{
  "rotation_deg": 10,
  "arch": "pvt",
  "norm": "rmsnorm",
  "mlp_ratio": 2,
  "widths": [64, 128, 256],
  "am_softmax_scale": 16,
  "epochs": 5.8
}
Rows from block 5 of a small image embedding model, named by matrix and row number. Rows with one number belong to one neuron. Each number is 500 + 50 x the weight over its row's rms, rounded and kept within 0 to 999. All counts start at 0. Numbers have three digits each.
After each neuron's rows are labels from the 100 images, of 14976, where the neuron reaches its highest value: "colour at peak" is the nearest of a few named colours to the mean colour under the peak. Only what is clearly more common there than usual is listed. The data: photos of plants, animals and fungi (iNaturalist).
# fc1: MLP up (model.blocks.5.mlp.fc1.weight, 256x128), inputs 64-127
# fc2: MLP down (model.blocks.5.mlp.fc2.weight, 128x256, transposed), outputs 64-127

fc1.27:590596465475516505541539557490509637522579444408561555428531500581502570475516507451490518472558527475474444432445526572491601507481481466437508494504417572498516496565457552486540522567572546
fc2.27:546490459525542448470492578535478547484542507492544528498478550506423538556489478395546474449435504481490504469520465546520524519501494513476486518481414447493395511356446511584513562625528405
colour at peak: yellow; orange

fc1.114:543484515457416408462585501502526552497610491489573473554498553497540467611578494466551536420467566513587463464524548546495491489441505416467456580527475482444638471497518424493505516511492497
fc2.114:583560458531429516500531551513516518438487452476555438537459534428545448562458421557525527449534539523608471517549476547518493531564534509471496527480464559600537619511584466421511515493547480
colour at peak: white

fc1.207:521503483462533449528393555457383579418603476489552477508522542410500487519454453564548535452511545388472522491562549440522493468517504584603521426500585564538452473462545505432385538494509554
fc2.207:585494590561490511511514446560515479525427569442390499478484520602520619496460496584546477530588542524608445553445512557579563514531548365467478542521488491471453535506412551551569521507550540
colour at peak: black

fc1.241:503441482562609538498461584536535475627521519460477543556516501509506522520555560545523494506525478448459485550471527495456448516490500572433446538465489512570615445549542395558510517489510588
fc2.241:489449451451432495489462466587479515495472668546575516478508550470511540583491601630478438522500463479551547502499473484513450456513542541498576499457568510571389540539504530503542450507543386
colour at peak: grey

fc1.97:626478452536502507485517500563464533515542534502414429538505561495419550538581561519624439456537482459458509519487596429536554509450548582421471503515614492578433525567489520427496454489482532
fc2.97:438439555436594404485490475558505494484560400459566415374506518600530505483528497611397561446412528486460514550407465534502566490381474559536443512419412487496550550522430462470501489521430462
colour at peak: grey

fc1.221:517450557457494415480521544419587432523461436422431548487498462508452492479536604519458488548418537519496508482519444476566498558563505516512489590588428543539505507490498470508501448560491448
fc2.221:556542398467360520591515501545518350407544542511486462545524542566470475508451587564466409553553569496517446329518518513446556499492584541546521533470488418473502466499433531483512511429482594
colour at peak: pink

fc1.13:516493473447529545469538429559518452570496517443561509554545530525563446468519391406471619485492426466485504521436415450541538475418444568491595447556400528448515447507445417501537473544502534
fc2.13:480417490502549392471459475509480480538505520524534540561402604509415565601496466515419571447448637486537448460469548529387548546526527527522424444512418551535496586509480464468479484569504458
colour at peak: black

fc1.26:379503544494492435492507455434569598497587518551491491501432559422406442417550497496493464469600549601524409504468513479581506489437432494509481581508580540481464520559487418574562472507536498
fc2.26:524433546600491516508504549487486535582505466486502477514468472517503504440428478525514490475549469511537485372507483579600526479608525522455510457420486477472489436476563499584504423540468588
colour at peak: black

fc1.71:500404565467446474555549516564480506556488496558465625496608474476611469489474462580607583477521447436524509528519588527361528556587544446452540535555518561527547527469456436472551490520590460
fc2.71:492464563503440471485505422451502479372620451486567527561564437532566511488509567476453548340496512498591512462539470559513513555584515547492465478463447449466508524518597423502517478505537481
colour at peak: pink

fc1.42:429386541464441583466449563582536538513561572569461574477528523455550572501517499578512544468533483596575462521517597601480476600423547469464483498536449519443455562568478587531556445412448487
fc2.42:455480504567572512529505522536431459510431542568616496554591380512498469528453543486417514479523530515503499474543572453521590465503497468521521442429441463516506510522544621494575444456441452
colour at peak: pink

fc1.43:483516602450518497465542628545504509456507460442509509560532518518511531503535527473459580590539528397456586428492557470450539606485579449501496497511442445512490428485358547459566505513518464
fc2.43:498568536547470524439520547525481452555526488476503496433505556444460586472497479449529599466442358530425518542455526451459472509466509414500497543444479491511422445574500510444386480572453493
colour at peak: brown

fc1.5:502533454469483548503473546501454539477541387520524527349562424536512453405482421492564555541494506482477449497469491491531522523441601565500490551434466501514458476532440498418477496424517490
fc2.5:464436551520529514581543436461435515426516460436507461496474397572575472473518640444448584549526526488528479489507603480566468579492499566461418518525508584430464481589570589415430417548524461
colour at peak: cyan

fc1.23:544544560537512478541467438512456533493600469649528450576449450496424489460436465452364565519527487571562574569531544542535550521483516441468506460450486596503623549517547524439482571506528483
fc2.23:463495484511496487436427603390473469517540402423455445566464536563509571424466554454482469437500505478339498579514450538482445476480484504494460524539504505474584470444507492447475479552414476
colour at peak: pink

fc1.226:430508525524492539480483502504435517455537477633469575540383431442494546459542503470472549512410568456502474530457497518572490505465523563504533395541615534551494559455477505489585543527523534
fc2.226:557446521447512552455577518522532462501427386577470515474497512477542529476480450455533365515459443535445454521534482419515634559547498462445472558458454458515544558460564523439436522510544552
colour at peak: brown

fc1.249:540517508523449487488453436535455512430454641464482558528546485461396519524502493401438477448362502422501518552588540378533437471485433458519594568520553528427490426434511502613502504548536510
fc2.249:431491533529487500448560494443510526526495495414519448513525458564383526477475591484380548555529605436459565545568557536505502561503456600525460586569507511506467505553442551483452435562516496
colour at peak: cyan; white

fc1.113:536563603443532472446449432510438421487596408566531571532522519448519503555567377500546430425581477555569481433516494388455446483511460528489456506499505529478570571488486426556504452508507569
fc2.113:515479503573504514489556452472522538492548483466557524506618519394480430429492432405570570464491439469608495555498448421475428529445522420419518587502442456542545504512563480531552491458467439
colour at peak: white

fc1.172:427537597527460480480452513503501548602547442453585359567579443521536469548511531451455442607546430502502514459402522489431537453552453464547514448413593518536502507477515536427397517477523468
fc2.172:479548490543545507479551568409449519509598407552484544565530493537404522510456463487409461513404505556507524460581476465475457517512494485601453515493556518410508639485505442583497596491462484
colour at peak: grey

fc1.57:408534442479496614515573545487524505494518518511488407469438507561536467467496510540473547563502463463589469482549517480443477512520497480659495437557484414506521390537486513512495580482526388
fc2.57:485478538560570455495508487471557485567476449514463503377553515487612542482518490476531625412537491548462550541497462493471559384471470467455474471505546528481453563529558552339467477563477460
colour at peak: brown

fc1.4:577378536525494481526501483443426429546484482450508517470484529624439499492479514488545466489552573526481458479491446517537586468434535578424537439532535475500509511534424363475565527386435496
fc2.4:467585497491523503518433429414576571525469557535502389438493635467566503450509487482506515561542502449562516554509563565400519477558488529595523466517435592507534594514554432498464450499502464
colour at peak: black

fc1.233:465500509553488511487366549538451481489550516545455534507467534560511494479519422379561545431495505438531529598535448497502469493525542480503427496562576484466527441394431514608427528480557535
fc2.233:474431559579453523414483615536544506476458577453447546570534458527504494424484447496493582446474429482450485487510467492574479556528473502426432542553565426413512511434457478509427564447491488
colour at peak: white; pink

fc1.195:498495448428487508493454526552519467493479414535441553532503439579401473490468502477438514487463439574411449494428515460532498406545479461532449611460567529435517553460552540485511497467539530
fc2.195:501563495445411535519399478488532499441449405552419481483539462513447377525473459522518486612568502457492477522511472535430481499544494550501521498480432444503541423416526503532564562380434494
colour at peak: pink

fc1.17:540507493444462438505520491481484487538432548560476449514526498569552489567545405470541430549569493474499484533539462516545409458566513481538466479602574529555489487546492544456406340461414465
fc2.17:518468490578441512541493467480448500515529538422436539528524472542439532521576554538548532477532407393555477543509484451452527475525453454500552456449579377474444578388526505445366590493562494
colour at peak: orange

fc1.19:462524526531430524411588531549595516533471531462579579450406509545451442485476451477551490413519515408509487491509473482548487534441489449526513547463449507520499448485415418425562492508493549
fc2.19:455470436443460494506433511439589512489495537556533405454553492532485467509520499539539512455560490553617474446489531594496579499534602537558471515492487454520533575399587498524587462561504551
colour at peak: orange; yellow

fc1.20:487531533475543485471492502478460517500478496551563466446522446488582429513428457383531558501550507517595513538496445463523545389517449513471536473486503476640534538397545539488444451501512562
fc2.20:490494506555540509504429465562622583491528483503577473479476545497593476547451463539484504496527508457491587520505522422617387458476494496537505533507645461502527468575437451466517556514586480
colour at peak: orange

fc1.8:426542501449588488455442456452441468502502499430670490494448512429532539489466517545399576514539529403453546544500557539443522535556477574535547455446439528604600547401546492462624532494546421
fc2.8:498471552452518502520554584557545591485555523536559501451543486598478524505472388555494495528484493595508519472548525537459427427415520432490546472484400497643475435371477431548445546547474463
colour at peak: black